A small encoder-decoder audio transcriber, trained from scratch.
Model: encoder arch wavenet, encoder norm batchnorm, encoder depths [9], decoder width 320, decoder layers 8.
Data: trained on read English sentences (LibriTTS-R), 15625 training examples, 63.5 epochs.
Rows from block 6 of the audio encoder, named by matrix and row number. Rows with one number belong to one channel. Each number is 128 + 32 x the weight over its row's rms, rounded and kept within 0 to 255. All counts start at 0. Numbers have three digits each. After the name is the row's rms in percent of the matrix's.
# filt: filter width-5 conv, dilation 2 (encoder.blocks.6.filt.weight, 320x320x5), inputs 252-265, a 5 kernel for each
# gate: gate width-5 conv, dilation 2 (encoder.blocks.6.gate.weight, 320x320x5), inputs 252-265, a 5 kernel for each
filt.133 101:087153185116113100119124111095147198122105125151151170114118161162087092154171225124103127162129094168123142091127127126208173126120137133203139121155110160147128167128068147116103104106169111121088081150120115
gate.133 096:124185202094145125146197081117141209154163141160149188089152144157109156120158191148153120170092141172123113090150106141169139138111095143197119137108129167145143111112073173102157154140210115167117099182099175
filt.134 097:115167150105133144145167158130106131106072165078148138147143136163140113203107113099089158200054074174113155115136206136103115094124195101130086085177128159140110170122143163185109071134154149162128142161180090
gate.134 099:120147132166147157174205180179141145139180189092142152114122163134158181182134130145203179094092114084091114117152109127132116167144192115116126179190124131130156167114146157077113098161140108135089126117101122
filt.135 101:134160152192165148132145158136108116139136151123157153148128088082108097114107113140146148110140138106130136118088076071073128115137121123095109103128139094129132145159171127138088121180161160167155149114123093
gate.135 098:099094161106101143141184185174116121132120109121128147057062149140134152112140156134149121075100100104105126149117105130138160151130107135132141155116181147154216178127126126069105152147158109097125118138113148
filt.136 107:121207119117154092131144144154180143132101123108192074125125172127165114128165137145106122135059137088111069108119126151142115145130117149142146108115133108195152133074176088147149176211153181136024155096144134
gate.136 100:083066085081113148115092118105103116127108153121087109163099131151148126161085145128110142122119101128132153111082167089100147126161130070114134118138108128131105158150107111175089169146111152106146071103139069
filt.137 100:135124095098082127151110124149200087125095079130147074139101184088137122146151106111069115054123114096150058152100136164150133099095143152109098053119190149136110149058145110167142158171114128166090170110175141
gate.137 100:165151174129162160156119129082146119131148218164188124165157133075083126135154120113125170094145137173158155180133133084130140091139125146113103106167143105109110134141180159150090106144148122102181182139134066
filt.138 101:165124151096157125161135179141171065123093146110109111121120140057145123140146067117127146058118082147127074160122143124123059116131150167066110094139137113147124174108179129150087133147114128159103192109164109
gate.138 099:121198145196147145170180160125121140116176171097172078138133148126089129134145132101161163155103129145113137148137105094116151049127172134140070157158141139153155154103170125094106126142125163155119173128108126
filt.139 097:134120101148108112090049087089104103159117124146145108165140094095117058122086119122105126097124112113167098133018129161115104105089141091096097110114104076092064105141160079163137112118086113102120139016149131
gate.139 102:129095145119131133105103123123085130127106115138074145174146103143100112128099132155135142163167084162173178097109225157119106106144142107143156120108110162127101096153094121201173157080125122100163094153188130
filt.140 099:111072151119164092111160156136102112178126149173121165132182062118165102082090126175146142118144119135146151156133123153093134187121134079124190132144046099152104086208136112140159112090159096154169130113129152
gate.140 096:145155199181119138103142153127130152176131141178114190181169099147136105163117151149152184143132070110160173107113140132126093161191222111131140122180134127107123143176102139148108144095154195125182081138157101
filt.141 099:123088133156109148152140157102128083169122164158108135221120143111175121167116084152147195074156116133143156165108163126110125149182172117101145149170124115132108152177177127165088135149132149114170151103164090
gate.141 100:082096146103171084091133106122115096099155161125136171114157120077082144122098099111180184110155133199099128130155104137100119125156145102100120171205116082102144142113131149068107098082145084125129139177074144
filt.142 097:163138185116140123153185134114174130133123140135154145093119114084119075122156123129123132085148128148112089133136115108122110109085087153104124086113118115147091129109180145140109111166184122150140162179140089
gate.142 100:151126102136112158178142147128133106086128110145099129126147126135137146100131123129142097107098132122115152146175112178122078127134134124125113147092105125117102081161128154102165095058084042053150152169114156
filt.143 100:109166127164109120144105154127112153133073152096128084139060115141141096191116174126101148165161163120137098106072143106097151105097131120175139098157152145153118160118102086177079164177113173124104123085219087
gate.143 103:152152128162167111129126134188177129131158120101132094116143185088135158118173088139172092077093162136043066109137114102125080131149131177089134163125158101142177157068171124108161161175147175216058157105117176
filt.144 100:138143120160126134147131164138165118126134152117170032135096153127155129132137111124130139122145082133127136174053129121098140084131112123101128139147130101184141150119206072138105131160118188122120194098172097
gate.144 095:159153173119137189200199156154096161167083111114091138106095124170163090140121153158096117139105048133127132093112157124150136158088136095144165089114160189177123135138076116163135184144163145100139071145168117
filt.145 105:179136151155110176155128131091167134127130122160118083164170183138129109122195128114108128091115104082177112115110150179226118088122134203135108111115212146135113097098125130174159189146106149125136139115179133
gate.145 099:119155149145125102138170087086160173147177199134178171154231164137138140149144152134172187114061124172109101089139101128158152175163192144125130174154117142111113085133135144111151164204191144171091106149071109
filt.146 096:158158150092142142154112096072193114150128170097156095118111150109130142188170133135146157125129164205102079149096128073121110106155143152122148124191190129116112153097148111125075163190159164165093177113127072
gate.146 101:111146117097071100118131124126168126137099096140191116165118186127200118139158132156101098151178120150182129167136187177163165160133132176161168121105124109166096095115157110163149118131144131132119158088173136
filt.147 100:084156120113174171164121135141076150149178179114155123127134126132137185159085137166233159177113189168072165140149125079111115141170132085150173209173133135128170142153141129069090108126091113132170168149105120
gate.147 103:108121126072111123077138111093097122116113102173118193116154124145124125120110136149128115146096109136138180121212167160153120187134137109165164139121087111076105128164116179124156115057084075121170102165106129
filt.148 100:109119092098127160099097144131116118100113109063105124131166117108134139140092074099083120153111090130118123105099158147089081071122158121078109071108153130084091110111144135188156153134146186158137134125125120
gate.148 100:161114149146170172108137126127143114200180169147134166141139150110183139122158120197164172065143084090104147163100061095175148180180167172104197163167180119179153146107152090104099191145196170143146140099093103
filt.149 095:138111129082071156145158087052110129102028105140105163097139112115088045137120123105029114125123092155165131121160150156117120138056154122140112031110114146111088093134100152159127108073117082112158119180146094
gate.149 098:152160182104149194151135124139179175230095127146147147096113148153157123158183156192129144159150103134072149106089121118178164182139121173176190133147165141131123165129111090124108166148136157177141093082096104
filt.150 099:117166182081063141171151078049084115091101095138117193106145117149065088125103136095079112150086141128142170116192130154158148133084101130153115071096119173107078087143123197146164100121149080101146146192101127
gate.150 099:087135141140159119094110153098108161141130206156137165183163151134108126147128149142149176207132108183139192103142154085170104111151171122152134135158081131113124107179071165159106098078110128110150095145151078
filt.151 102:051103095107077138114110099135097113146099139088125157169113139136163089169100124132088125209129141129140187159173188134118132142107155110128127096132130133100056120127142135180128068114113102102147151120162094
gate.151 103:086107080118144105111110126125094034129131080121117115106091080060123112120078023125127106085137146120122130166106128169073037109122104092053116139120109061095110132166189112112137138093138077094125161103109164
filt.152 103:146175144132122130151132083087173230110167126156174172112141153192098175116162211121173134126072119126115126084156081108162205154153143158196126147108112169115140122129089159082130121156157120173110103167051111
gate.152 102:210137095124117118102081127139178114115099027120127060096085120080135085058150102108077045090126092101122069129072126147127109101105064149106116095078162134147107111090124097144152134115123112126093102055150175
filt.153 098:189182181199139125180157131105141103123120088155136097141152090085140093051081123153119079092157130107148139151113144138116111131082077113106149131100062124152117070188156113150193158143175131137146155109146148
gate.153 097:109159105170131124131076138116139149133107097111140138153135127125120077090160164129084098131122154084168135117132131165149142151086100138163110109073124125083078047127105164179183091124117123090114132106163165
filt.154 098:125138146163142127139163162142127145128116100138155118113171099156110093034130128133102076152135125123134143111119101152116134074059071099111093109055123153132155107142128125126194099120071127137121111133137198
gate.154 102:194110155151130171164166137107094083098146112167084092094100080094112122094096071120125104097162119121110187156107082102139061096086089095069087126107126146137143131176146129098125162147177165170202148128087114
filt.155 100:177154148156174118187174156136198160149173136159128172125153137118123146072205161141156110130130169140095129141198131121147148171138085204146133163109115137135151109100124166101148063070100079101105159172098166
gate.155 094:104163162201194096113118151144143191182167195117129144131122109106129113103132150139127124152134114137017107067076103050151143130123091134143122119114125130123154135105108121114115170197192185180124070088112120
filt.156 100:130097079130084115132106144152143129123147151172152141144117147146151183219146103158177178108160182155176136162178124137143124184185185159138160183211122130116149215123149140103078122134100116148136146130132109
gate.156 102:161156165174136153130137148166127134156165186174113098161114107094133149158106133158165179124193164124169168175101093100130104129201163132114150178187088119131145182177144104118091127089081147157192155091134102
filt.157 101:155079161097139150126152093123107126114118147132049134113142077140079093115091107071083134136090080143110127118144124102111091076062124081097085069125110162126128105149119180148124165122154090109163095178122115
gate.157 099:145128138122085150159180179122191084138086129163142138159107208109122129189158093114104161098122076112117104159124170140172121104142157153063119077156137126136111152105177129182120153166128149117081158117148107
filt.158 100:108097142137141082085098109107145153149145167178185184159166146176159120156170164156154194166148148136172133133108119102179208174166189145152154135191082112105107151146127122152069112137130134156106107117142111
gate.158 105:186175095102065154122081074098179158151150134116118108157119150127115142147204145154145150173091151141205116110120153152153119117137137207153131150155165149140098127078104102138105085137121120115107162113136112
filt.159 100:111097130151099118108126174073133157148081151189140143151127135163147069147146154141095163120153099194146156118135177086151135140112122113149156083156088139122112105171110124190084107105113137079145110134180066
gate.159 094:179107130145149158109163183140099112136160157143087126132111090106151179156093121154180149107121112118000158132099133100099116155212111125150150193159120116153173149168110118101083123107101119092189102098126112
filt.160 100:152124127134158141158115150135166123160101162154117121155123160108160082169116097143102154065142132117096087162093138094122086135111138130061107062129144097139115143140169110184106221178163172152129143052155094
gate.160 097:127094098172122094121104144143137137141107078164082121149074130166166102083147152167119075099121091124107117115087141139168143157128082165136161101066147166137088111130083070140142171143120093078116088083163119
filt.161 098:127090091140078151110122138107162132139115110116131121235103153115149100119128120141102128091146126105229116118118163170139104132121115138116143105113122117127083095119147111239131114098078155078110150079231126
gate.161 100:090095121098094125090113154084077112112094171082074061101087105151125122169082135101093139170144122163116163124104138106087115080106148082136094084140141126115128170134108106125077126073105089092138084105136038
filt.162 102:067110142113147107122151133159146168129114122138127182157134173222138119137147164131133123181082102189130161090171175136184147137123127127186142122132122166122105119122073163147131110093101069081105091188143123
gate.162 105:163158129130162159141161157156158146047111118087117126074115128121078139132167153065124119125103082146061061089165120113149119103127110182148059131126209167126156147068098164094129135179154140142107140176103142
filt.163 097:151167116204122132164154110128156133137162043119197128144132161141162147069148147150138048130114139066141103142114084169164172172135090157153142167067162135201170106092141112096180097184136135126075128114125194
gate.163 103:165103130125134123134173146148099094133156151196118180155178088107142182146089091140172147078108117145089187173175142124122091173186138129097141148129081115144141140205156157135149153105183139166171148162132146
filt.164 102:172097147051131158131138130149134081107090152141099134074110115083089153185110066084104148066148089165066128134126130051125093101131146128071094097147153126119173202120139158098059146122159111173178135147116112
gate.164 097:160119153186146100096130181170153110174145139089142128115080126087129124111120092158132120091102156053199097160113074146073094131138141129078111118146121070102155172089157094096097093088089130150114142094102135
filt.165 099:136143164103112086106152115118133120086098103106152159070075092122102095132132112098096114131088116126135094131169108113087123110071094113112118094132108087126117143093145173133099104081132096130091131215117131
gate.165 100:149125142149102156136167148075100107118114111130109057154090100112141102095110085119093105175145090107136169132086129118111080046106077094074103096084106120166095083166124095153133117121114164084148128106163122
filt.166 099:139113167170166105108125169147135119122080088159141143119107136124132037062130122126076064100118086144134131131111160135126144139082060132107132089073104100122119080159134127162153156124104121130148124145189132
gate.166 101:079135153106161067082156139158104163118108179122118168144179096143113130158109132108140177229099121179111192089164178137141122138132171110132117170182062110102132149165113175132127081103151136139121086162142153
filt.167 101:154127103089081127122120163145155126123070101113100112138096138153144133151144121111096106114093098127156084094114166149155145109145156158118110102134144157148144164097099112172126167174150191167102077109160118
gate.167 098:162167135181162127169135161117138091172160182104143106176134125117185145136135122194161151092115135096115101142123134092125145152172128135116213176147143139190157126111169091143085062162126194156104168111152115
filt.168 101:123119126092124140103111054099128155090125120141089144059186094107075105120119148085123100141094123168138116085156126158132098103096135132127092120115112146090109076124065156098167161105106076140138050138083166
gate.168 097:131105112095156118108113126143101073103169151131078122114186076100113181139072076082148158117174141126117142153142085145083093101135173095061082147159098110130171125178140163117136127130174185200177112157048153
filt.169 100:109099123143151103119107108142088115128180185098121134118157139168118170158090114120176159134092139093069145156087085080083139121176195091104112180175096120110149156152152104064094116142138140182137145085070095
gate.169 105:130166142137108130182151132116149154111107102085142130089137150143082114088155175119109113110072137136130086114142123123123182134113127155188150130102176196139149119062115140122144104181158187196059140161118119
filt.170 101:153135076097112096090069144134113123104096125133121105103128127101127133164096121112134167077146115161171133159121164158107094114152198123135104159209120120099181168123130132114111095087080114137125138096148128
gate.170 101:139105144162177111148168146155146105151192166167199136124152156140146181121140098153187147097146195122165126180141068120143151122158135138112140165139119112160169143134192120084123170194160180175098172115088146
filt.171 100:074120085149136104159120134132136113119122145084168091144113117096152112162094094104123158137116129110119083160123114132058113105125149087077103094121110095125105135109189135162119084135096149081074172104137119
gate.171 102:094115181150135120115141092084117145158149119104183130141141165177135107089136152191141101142080153090164124128159111124179222154154105133152198148123130122163095104096147114142129112150120093074076120138137139
filt.172 103:189163164101155183134066121100103105179097153149080149156126095115150087151119134148134161071126089164094119091050144101144105115115136123123143080167155160120098156138110099153090208147132158136186117094147098
gate.172 103:162091137154141143149131089108172102147130122122097103095111139109143097105160127160146117106124119122123081115085114089149171155135108155126188161114169152196142148102102076102094149138151126124113111102122124
filt.173 102:089062106103113079032114121120142163161122166189145150140135149152166156158159143148136174160159102145138144135122159137158158154148146140159141124195091112124135141130110116140099114133180105111132079098137128
gate.173 099:101163161137141161117174146129106185170118104116161119105099145215188122104103187198132103112108107138113150092096121128142197208134081102172210148124115148199172132148105099094139138154159118102135080127121145
filt.174 100:115124108087146183157141110128097148102129141107079131115160124161084154124103118083132144154103135157154151096175141174118094083137136122117085122123139157096098065154110183148180164125137101075162099170105148
gate.174 099:176141189121154169125186134151096105125143152131099163093124092105097165140109097144167140105133141171094134141121121123090090139155149105099138140154143125165197169151158156082087133122169142153175140154107150
filt.175 106:168152167115167196154159141141123123114131134107109127044118100118115123120118123118146138079089125165071115097100083094074096134121126074115099121147161177127171161132109133055094184167158121172129110126070118
gate.175 099:111104164138124053078101100068127116138106140153150158188147140151108095118139132120116131122124113131171108175132159106164144123106101161158142110124112101093059114111140145180107079098102094123108134144180086
filt.176 098:104124125168157092136160154154133140149191109131194167106107132154167147103147135186182127120103155111108107142168097125106162194165116121135154191115117104123169104126141133054137079090069083076137169174098177
gate.176 098:159172131150147160144142112136092123132120214096134123128097077104125099194094134120137208114109078147064134132095102047097114128137170100109092134218143120111131199118135147128029099099119143120140133121099062
filt.177 102:130077108069086134132117107082154121132074174162136140102124146128111106191154138101097142096175112186131159156162160114150152108105168169133112098130139105110092120144161164145124118095103103103162134119128067
gate.177 099:116117148129162094100110104078104116128196219146154149156167100106094184135101119131194195166128145150099129139149109078080115102176137083106119162185074097112109091162147151092108141140183138108128106137066086
filt.178 103:096148129118103098070115094076094159156106077139150149125187114137163127097117175162114097229107126106095181091130116174133165168106095113175160123110093114119097029165134119146198094110148091067134106123107168
gate.178 098:140102128098077143123137116118084040119041107108096089127127085110147084144083060118060118142106072088085165150101161131074087088104131081082126072119115111169089139155144117167153098090115128148171146093164125
filt.179 101:122124151108120134142120119102089111109066113157125100107089159140099023088138119112053104100129124136147143133128149122169140070046085128102116043122126128126077118144124140182116179170146079102135127145170126
gate.179 097:150115156146118122114147172092149111149124160136108118188083138110139127173122108138150144074136074152107080137086141047141131113202133132124148139161144127154126168118118101144066149136146187127107130095151021
filt.180 098:099158183140151169142155150144061105126118196125117111156096105117102117170074111121129219140148096153110181149092143058099084091127162070093104138197140129136145187159120101156064128118108130131162143130157081
gate.180 101:162174137137157152139140077076189195170124187161127157164157160177117089127176171140115157151120061158145114072118135119177142113121141153150129092150163157105045107101074142138124159120129049055095069129124078
filt.181 099:155174161164156137200144162145157134144204157133170165105106166102139129132142095159175142085104143110115128162157064089115135160113136146096123150128168107121178146127191141065099152174111114143137156124097113
gate.181 103:104071098108165070102139117103086086098139176168153144148208083087136164128080090115184178134150172131130123174164118130113092137153162084089101168200043089104103096171178165112130139101128097106136144125093126
filt.182 100:126105070104113098097090103105127072148175104114138122130134126090164193151100097143174122105138165134158106157146096148094115156164131106080132159133109067113135111124179124093139129137114127131120140079067138
gate.182 099:080130160119135095136148127156128144199136097113170193164093184146206129118153153228139094151127109138116149143132135130172176220140091159150231128110146117134097148098155121140143131179176121149064151130127158
filt.183 100:155129101092097141117117112091114137113117174071090100107085136125146142255120081101120157143074098172092139090129163083124066106148147155113135124199143112134123189107123130139063115148092139120126111123133086
gate.183 098:077134119140102114146170163119143118141118142103166141213162212161171152164138157130133152143077107115130116162139161136169179145167178146153155128152144122161132117121161123178136109146153187138055155119153116
filt.184 100:086142137156144122137198178155093111117142131143136159131201153122134107137099090134140149105114114129132172139171102154112114152133170080091155143148101085120135119167163148113129112149122095101130142151139160
gate.184 099:155169158149199172145163181150169118151165184118142103112122166115116157118170132159153157074123152127074116141136143101158152116131102179133146149159179119190181171102164103128109146163130165179113174116141131
filt.185 104:117140092157106107148116116126118091080173116161199163173131131097133152149106098116140133126176173136146167206188117173106106139156147135116111155150094102107120120151202154127134056110063099092153226138137143
gate.185 102:143134117107111130153129133144163155166132099181116159117127145204147148115173171156130098100134093124095127129149128147158181185146112176164173124105136169114110096158100149123149154090141120088146100131112142
filt.186 101:144148136202141104139138153158106108132157152108132085141156102087137109136101084130155162115120151121163106140091112147087101094137171091092135148146084103179165147137164081131148085134138164178120166096154136
gate.186 096:156114087112121168156098160157157093057108151133137127103095133094074126190171102043097151114143123169092097151132143097162135092142141177135056124186189136091144172099118173105083157123143098136124135128101073
filt.187 099:130185152104141131141146097127147139131131213089110112133163163140119119203171158115151226117093105174091093085093133106130149123137195161178122147233168163135134148097098106125084157166135151182089110121125072
gate.187 103:067138135179155065095165191145149141169125135103194165124126128116167119115117124156106121146143138087134148178141127141101109204104129117110137124146086069132122120135201126133141060131075108088094160113156184
filt.188 097:109104127109143127091126089071146172186114145130126165135096148170157103103160170175126112148153095203101145123122139072159145155136043135156154092117110131122102096129103126123109096098124113083133079117108078
gate.188 098:119122183105135110098092120062078130166059157143087128130130092164122071141074160133097167096156035174104160130081174106130148117120146089156141091150124167140101131162090104171109183165163128167139066105171086
filt.189 102:183104173088100132071132120119098129147116136204114173146115071137140131190103121117123160102163107143139172128129159113112111126133172105115143114174085094103096161198114162164095137114143119153183098141140098
gate.189 104:119071132143124137128138183170103081122121125148132110141135121122164143151104093136123122102154089113157172191133157197128130131167162118105125140129103092121140139180164124172158155099111129124185140103190167
filt.190 101:135109128170118147192112110141112090175181107123129076083128145128156135083132108167134094083183134078134130178071028130109137130105092110099154136100139152159173135141150053087139138174120170174133174062077146
gate.190 098:117140168120121115132160088122149187126155130142175172153179144171098123166151183123121137143092103118148143090129134146171189130124147156197114105116129124099067104103111146164167119126150109107100094145106102
filt.191 102:144106128100167108075110073113116083093108131125130183131160127098062098097146118092142136137125155168119124141154158125126109128125106162146108132158135078076068102108119182114120083048087024075138144185091155
gate.191 102:141143138143155174144122103126166095107176161140121130104144206126099143112193124129177160119111159154112133116143076095213097135139166212117146170152199118108146157101141155065105162163145118166114137147048127
filt.192 101:117130165162138134161154184135132167199140109130081109113110125185227154111127169192139103189123087092132166081061111142131145174122114100157196124102158192248157117140074053123134173143204209141140089086139129
gate.192 099:130112139147112111136111110079129079141098126149105140202061154110148062140119096152129156060139113184127123152131159104129103139171125122108167124155106103121055126133144138166088054076089080093128180139167063
filt.193 101:117142153172147142150160217173158145132141146104127111162115196176136109129146145131131169143118130075173137147106142131147168139133149151150145118142185163146165181116127123133097125130083169125092136151171108
gate.193 099:054111148145186112119116077114118147136167145096159169123206157182130117085122183149155129153126126136087167130129093142115194153118096138185148174126111130112113092127127127099179104115155116127083108131084195
filt.194 097:104144086142095123132099144126152107075112096141174122162171177118088157121139104083112110105127133075197140170151130198171142091115170185114083131106130096078150089116165165136174118122091139138137147127137172
gate.194 102:087091109118132105091093082090067119097123109165139160155138113131134147088072128105093099140115135094178172152123123122131129124107089088122096089109055102097096076169127143152148106089119141132131096114131133
filt.195 105:123145131125156191157181140157113091105139176106128169087119138120103148149107055108148180093041151122118122116148061089122092106129155090064089123158148125113163172139151163089099136123173132176116145175091114
gate.195 098:110183124171166110129134118130132139143222137099165119173198156105147156087130128174200122184122209105120119110133082143137111137176120110135156207101108124158136085137145120121184096146131150148089148121116174
filt.196 097:085106091090108095123117105116129108146110123097163148131047149156165108133127140137117108200143131151150145153106108085104160175115101111163146098113126130133126144131155098107076108124127131095108173121127080
gate.196 100:178130104120079129111105126122098112115100096118120084142124090090119066108083084095054100110160095110155112126074156143063096063098104088088095064084135109137069088143150099179153129114129138114116130079144115
filt.197 096:123147127110190136135104106149124131127182208068177147123162148109106210169131108129164201165092187143131122145137115095086100118172199102130121161186142104115182167116184151100122109113120133182083198157098133
gate.197 097:163178146117155126121148111142125128103139111163107182080154112127081136071135163118148128137120134132138148102178095146160119152109112153167111141143126142091124122127083183105149113078130098141146114175088179
filt.198 098:174188194159098172195135115123168123144129075172168119110106159119117077090188160150113073080112075079123106154101127170171148126090084176156175108068145155135105069115121094135171131130086095087129178129146153
gate.198 101:141147146157152110108146141127174174092111161136107126117128136162072098148169169092117157149051090127078103062140139066133118077108124141170093102154142183093124157071094171127081125133147143144077101162126087
filt.199 099:130110082079090130089087118088113121095089145078087146154093132111118148169121116061115115100102114169102099100127170101097097099142115140116079099112155120117094123096100162145109168141163144144117097124125073
gate.199 102:158202174215161169193167165132167150124139114104174115094121166139136087082160155126138110130089101140119080116079113136138174119091097117139143125098169148177137144098138088128128130207165151154090158120157159
filt.200 094:127178078086159162145123158190135159090118169081149119111069151118094133211138136070139153105125164138070100111134134076116100093126148117124050107163176124118146213099128140115072145168127100159124140118125076
gate.200 106:115115097092107112076090051105158137127112092108147122183167148117133133124166111133121098116083121171144122120147167202150123117171134172133138144111153086106075095093152134171199093113115101109090122111124161
filt.201 100:130136182172145148112144197140116142188100110146126150137039121147181109108110136165112100138163073129095170092064112057128140179127073096120153099082126121158166158167127111134093173136172239178197088096152104
gate.201 100:151151144118087176172150119104097120120048070121071098124094103142131056127136143110051090152074046111145136096100156163135123087096111127134115063090143193135082109140102123164139148127099114099174129127179109
filt.202 093:152153146147145149142129137128173163093171153158149151169170137096049134144175119081154201128086137136177120140154150110140094100150182151114059146171137110035119121118157165140108159139103153116109155135121124
gate.202 099:114107110069071113119095113095090067129077119121078111122102074083131109174068056119118132128163069155137152131064169141064067116153135095060136114165095103143110163156139098156112111110131101119153139076142104
filt.203 098:144158133112151208141176126108123157087119146135093159099127126169108155135154150114137156168049123091082131093162142123156124137131117129145123123158173200157176145117082150097118159165176139135153084183111131
gate.203 104:092128112124122103114129123145166127107116101061164058074138196121097112114173123100108121169116167112124077108113128144147140073091141174149087128105155119134127120044129099126161095156097100170059155131127166
filt.204 097:150143136170123157155101172141141144144141218130105125163101112112126123219116118112126217115163128145130110096095124059135102101143195116112102138189142128116125177101095112139038172146108165130149095089147048
gate.204 099:111096149114116160117122101105064075186129150111108098155148118138166151163085133177166168150133110162158204143086159138117135152176143097145179180197118139172137129165138090118109089121095116115173131065133121
filt.205 101:110159177186187145127131116116071091132162142106153165122152080067116128097059068133163110136104108086093167131120086143090088147132137086090120149146090051091126109187180172126151108111164119111157151110093131
gate.205 098:082089142093124102089131122139135105147095071080162127127092156145147113100143119148065073145133130147203124151134138189131153110092081146111149073067139091137092104103159131178173091140134110116103124131141162
filt.206 104:108098111164124050089105105124133129141103119142169125188141137126145081090140149141080122113088144122134076134116141146122180132105084146152124059088085101112035070102162121190142099123107137097078139104154134
gate.206 099:085140147112131135118144143160142158113058122125159174116145170152111100155171138101088141168092108128151165102159196169162163106112157156132126074156146123081110136104122180166129124137104082115138092179178145
filt.207 100:104109174116156104105140130143072124101129166116092125089129064147079162154057119094124163165102095187095174086112145109087134106111151065090097115163060109102158166168104152123110095077122149167168069156140118
gate.207 097:135109120117121160132098149154132086157111145146136185146110135125184152213107095172136163077113109151109148165131154098109107189202185122095175135185118102105146189148161116139066116118119112155137149085111073
filt.208 099:118080094103080102131115145112153127130085092112105097078125120132157128129106112122080072106136142113112096106133141143087120114066099089074139079072129127150127084120126084142163162133100110101108108103131128
gate.208 098:121086115118165168153135164140130087186153167116085139174148167122207150199137108162139177086139092170121123133108185122121108194188179135099176148183176151134129148120120118149101169161182160150138114068157107
filt.209 098:125072127096114130093100091091089157155162143155121213127131094179140154141105162191182171133171147175163172145143135135128151204154160119140163170163119118139142154165113126086092121079144097120202090131104135
gate.209 098:130085113159178118119088139146124105160204175151135116206146128117153185140100107153203162147176164103119112138086120118121105125217169135100152186152131097135128105149163106137122173159117174141117125039092116
filt.210 097:167127116147104096133088119103192154158127137145138118159124152140109099149192169117095122113142058125146084117103158133142169101120119178162128080096142140111057113096086115185131081092060079078108087121165096
gate.210 101:163157127144139145150137096134162129109143067104154071085157148109107134071188133131117069088122136049149086111130069191161144098093093185133128149079186143147155110070130124090189144131140141141100155126093183
filt.211 100:141086107123110113062095118121116138130139089132061133103083075133132139079134137126130046154177139142132152067153086130125106117134058155151142128080126122128159103123054125086147138077086152112182037128075139
gate.211 099:142177161128144120076119088129129177098161127146160191137215131118086126124154154125158143143117181147126139092206108160140111157131164144146116156139103100071125099139123182111159123094091112142145116180085181
filt.212 103:069100152129128068127109110130089069131138107107160118119120123080089096092072061108121111113156164121140142179105096109044078091081124085058093107099091088094127109143211126125124081114115091125159195123107131
gate.212 097:106111083081067129128111112088126116148140114130115136149156164163194142150138130149144123119162164111210135142142129158180177151186172170135184133124153167157125125144116103143138154154116140126157124101138107
filt.213 100:166109131127125169154117130117130113162080133129116089138073127129144071136146126142092134091156077138107087151083169109129108121103101149139131073114159142132064134104126092196125158132136129110134134087160077
gate.213 100:157122177183147131126124136147143161162112127187068130153155103145130050096128144136085161055094106128141129083114151151156127135079173138137145091140096151134087108158085128167161157107115126130138046121155133
filt.214 100:117110092092080149100158126131113137070107105138076121084127126145130123128128137081091092140120123128112165095182102126141092117090114119119080089088137140138128124163111147101133155113140096141157097147103145
gate.214 099:100121115101176125081108066088114128115157149149114142096165110142091151086131150135175127124121175143092136104132084073145139130134132113144132173133106147119135095134081118063137132112145130152108101139040133
filt.215 102:122159157146121110107121116088102199158155132128098161115081120177106124103147190138125102179121143154118139042108090085155156119122073124179132127111125158115143121144029149101100138127124127065137050152122084
gate.215 099:107148134173166165157170137149132165139195131108203138175230157136137162070152132149185150171100166076133129145157110147136153157149144144131122182126163103103120075113164145110178113136098076098120142120117166
filt.216 106:165157125114129114117121147100175137143118193180131149118095135114125135183170146123154203100097111149111116122117151056172107151172175153125124155190111106132146197111128128132005116086139166124115109126151056
gate.216 098:153161142144166108161143130167160135084143168141171137104159150111114198156146129107171183058098181122093064136180112132139137126153160149137093152171147104108160174112160163079118131156133097132106151158070175
filt.217 100:161140124123075134138119101085150130166115074110115085140091125090150077102123126124074089114138090091167076087051111153096117111077098115098114074074122150163097118113109068158147144171141156110094098074130124
gate.217 101:099111132167165078098074138119123117171217197132185141175162116060117170101127102131176170157192167199166124147110122095097119116177149116096111192184097094087123099126186137102120129167142121122094138099117137
filt.218 099:096107145037100128109077110095110126137089146144155107126105122119103111171106143109085156187173127152122198165085157107138158102117160114145106086159086105095095142199141107162110115089102093102170133087153093
gate.218 101:107139127171123183224169214167094152137078049096129109149138131175134111082107161151087062121140078066128154115071147185114198147140109099147136104087173209179125114130078078138173184199129138121150112111182159
filt.219 102:066081107165110072109101144120114085158153142074151117197152137119161151132081067141148123144141132115162117162121126136091100128221141093079171156132077076131124114124180113142127057121116146125084148113152113
gate.219 101:153156137187134128134109144122163164187130147161134170198140147119165072110160135154122137138098094159146133154152177128158110142120105163129134108119095083101064100128161152189139085079105145125115125114165102
filt.220 104:094110167129136126102174157160102163117153122134129196143185112185144207128082146126157115084106084104111158132159135154116159156171147083113113158114075099107140138180137186121145076105154139147151100169096153
gate.220 099:103134193141106125103169140100104116120084120113137153135123130119054045144134111111077138175161105141174125111111130105129140078062139131099110052135137097118081102110112148176110137098127106117109096178157127
filt.221 098:178123126131155129153136104160165117130142189150107176121140133147125180185153137155217192089128151191099089148172129106117159153234203132155159180218139144142158172117121133105077157120154109123128161157089096
gate.221 101:102114113077147097096105120122128159129053130143129118139113128143118072121122143121062124135108086143124125070109178131145119094103134113160113031140107139114056113133100120193115136104126078057093066119154117
filt.222 101:121151134108177117123131067113182184129138145114167144117145180152095131093174153107162131125090137169088105090123107112166167092141080167180107145138113129109091104098122166107130053111156084121076110135056136
gate.222 101:118115109066110121109098115134137149106144160140100191136140128166128172205117161146160186132137123142128137109164144125126107170186187137147161154201108135103123151147100153119077141097093077121147081129114089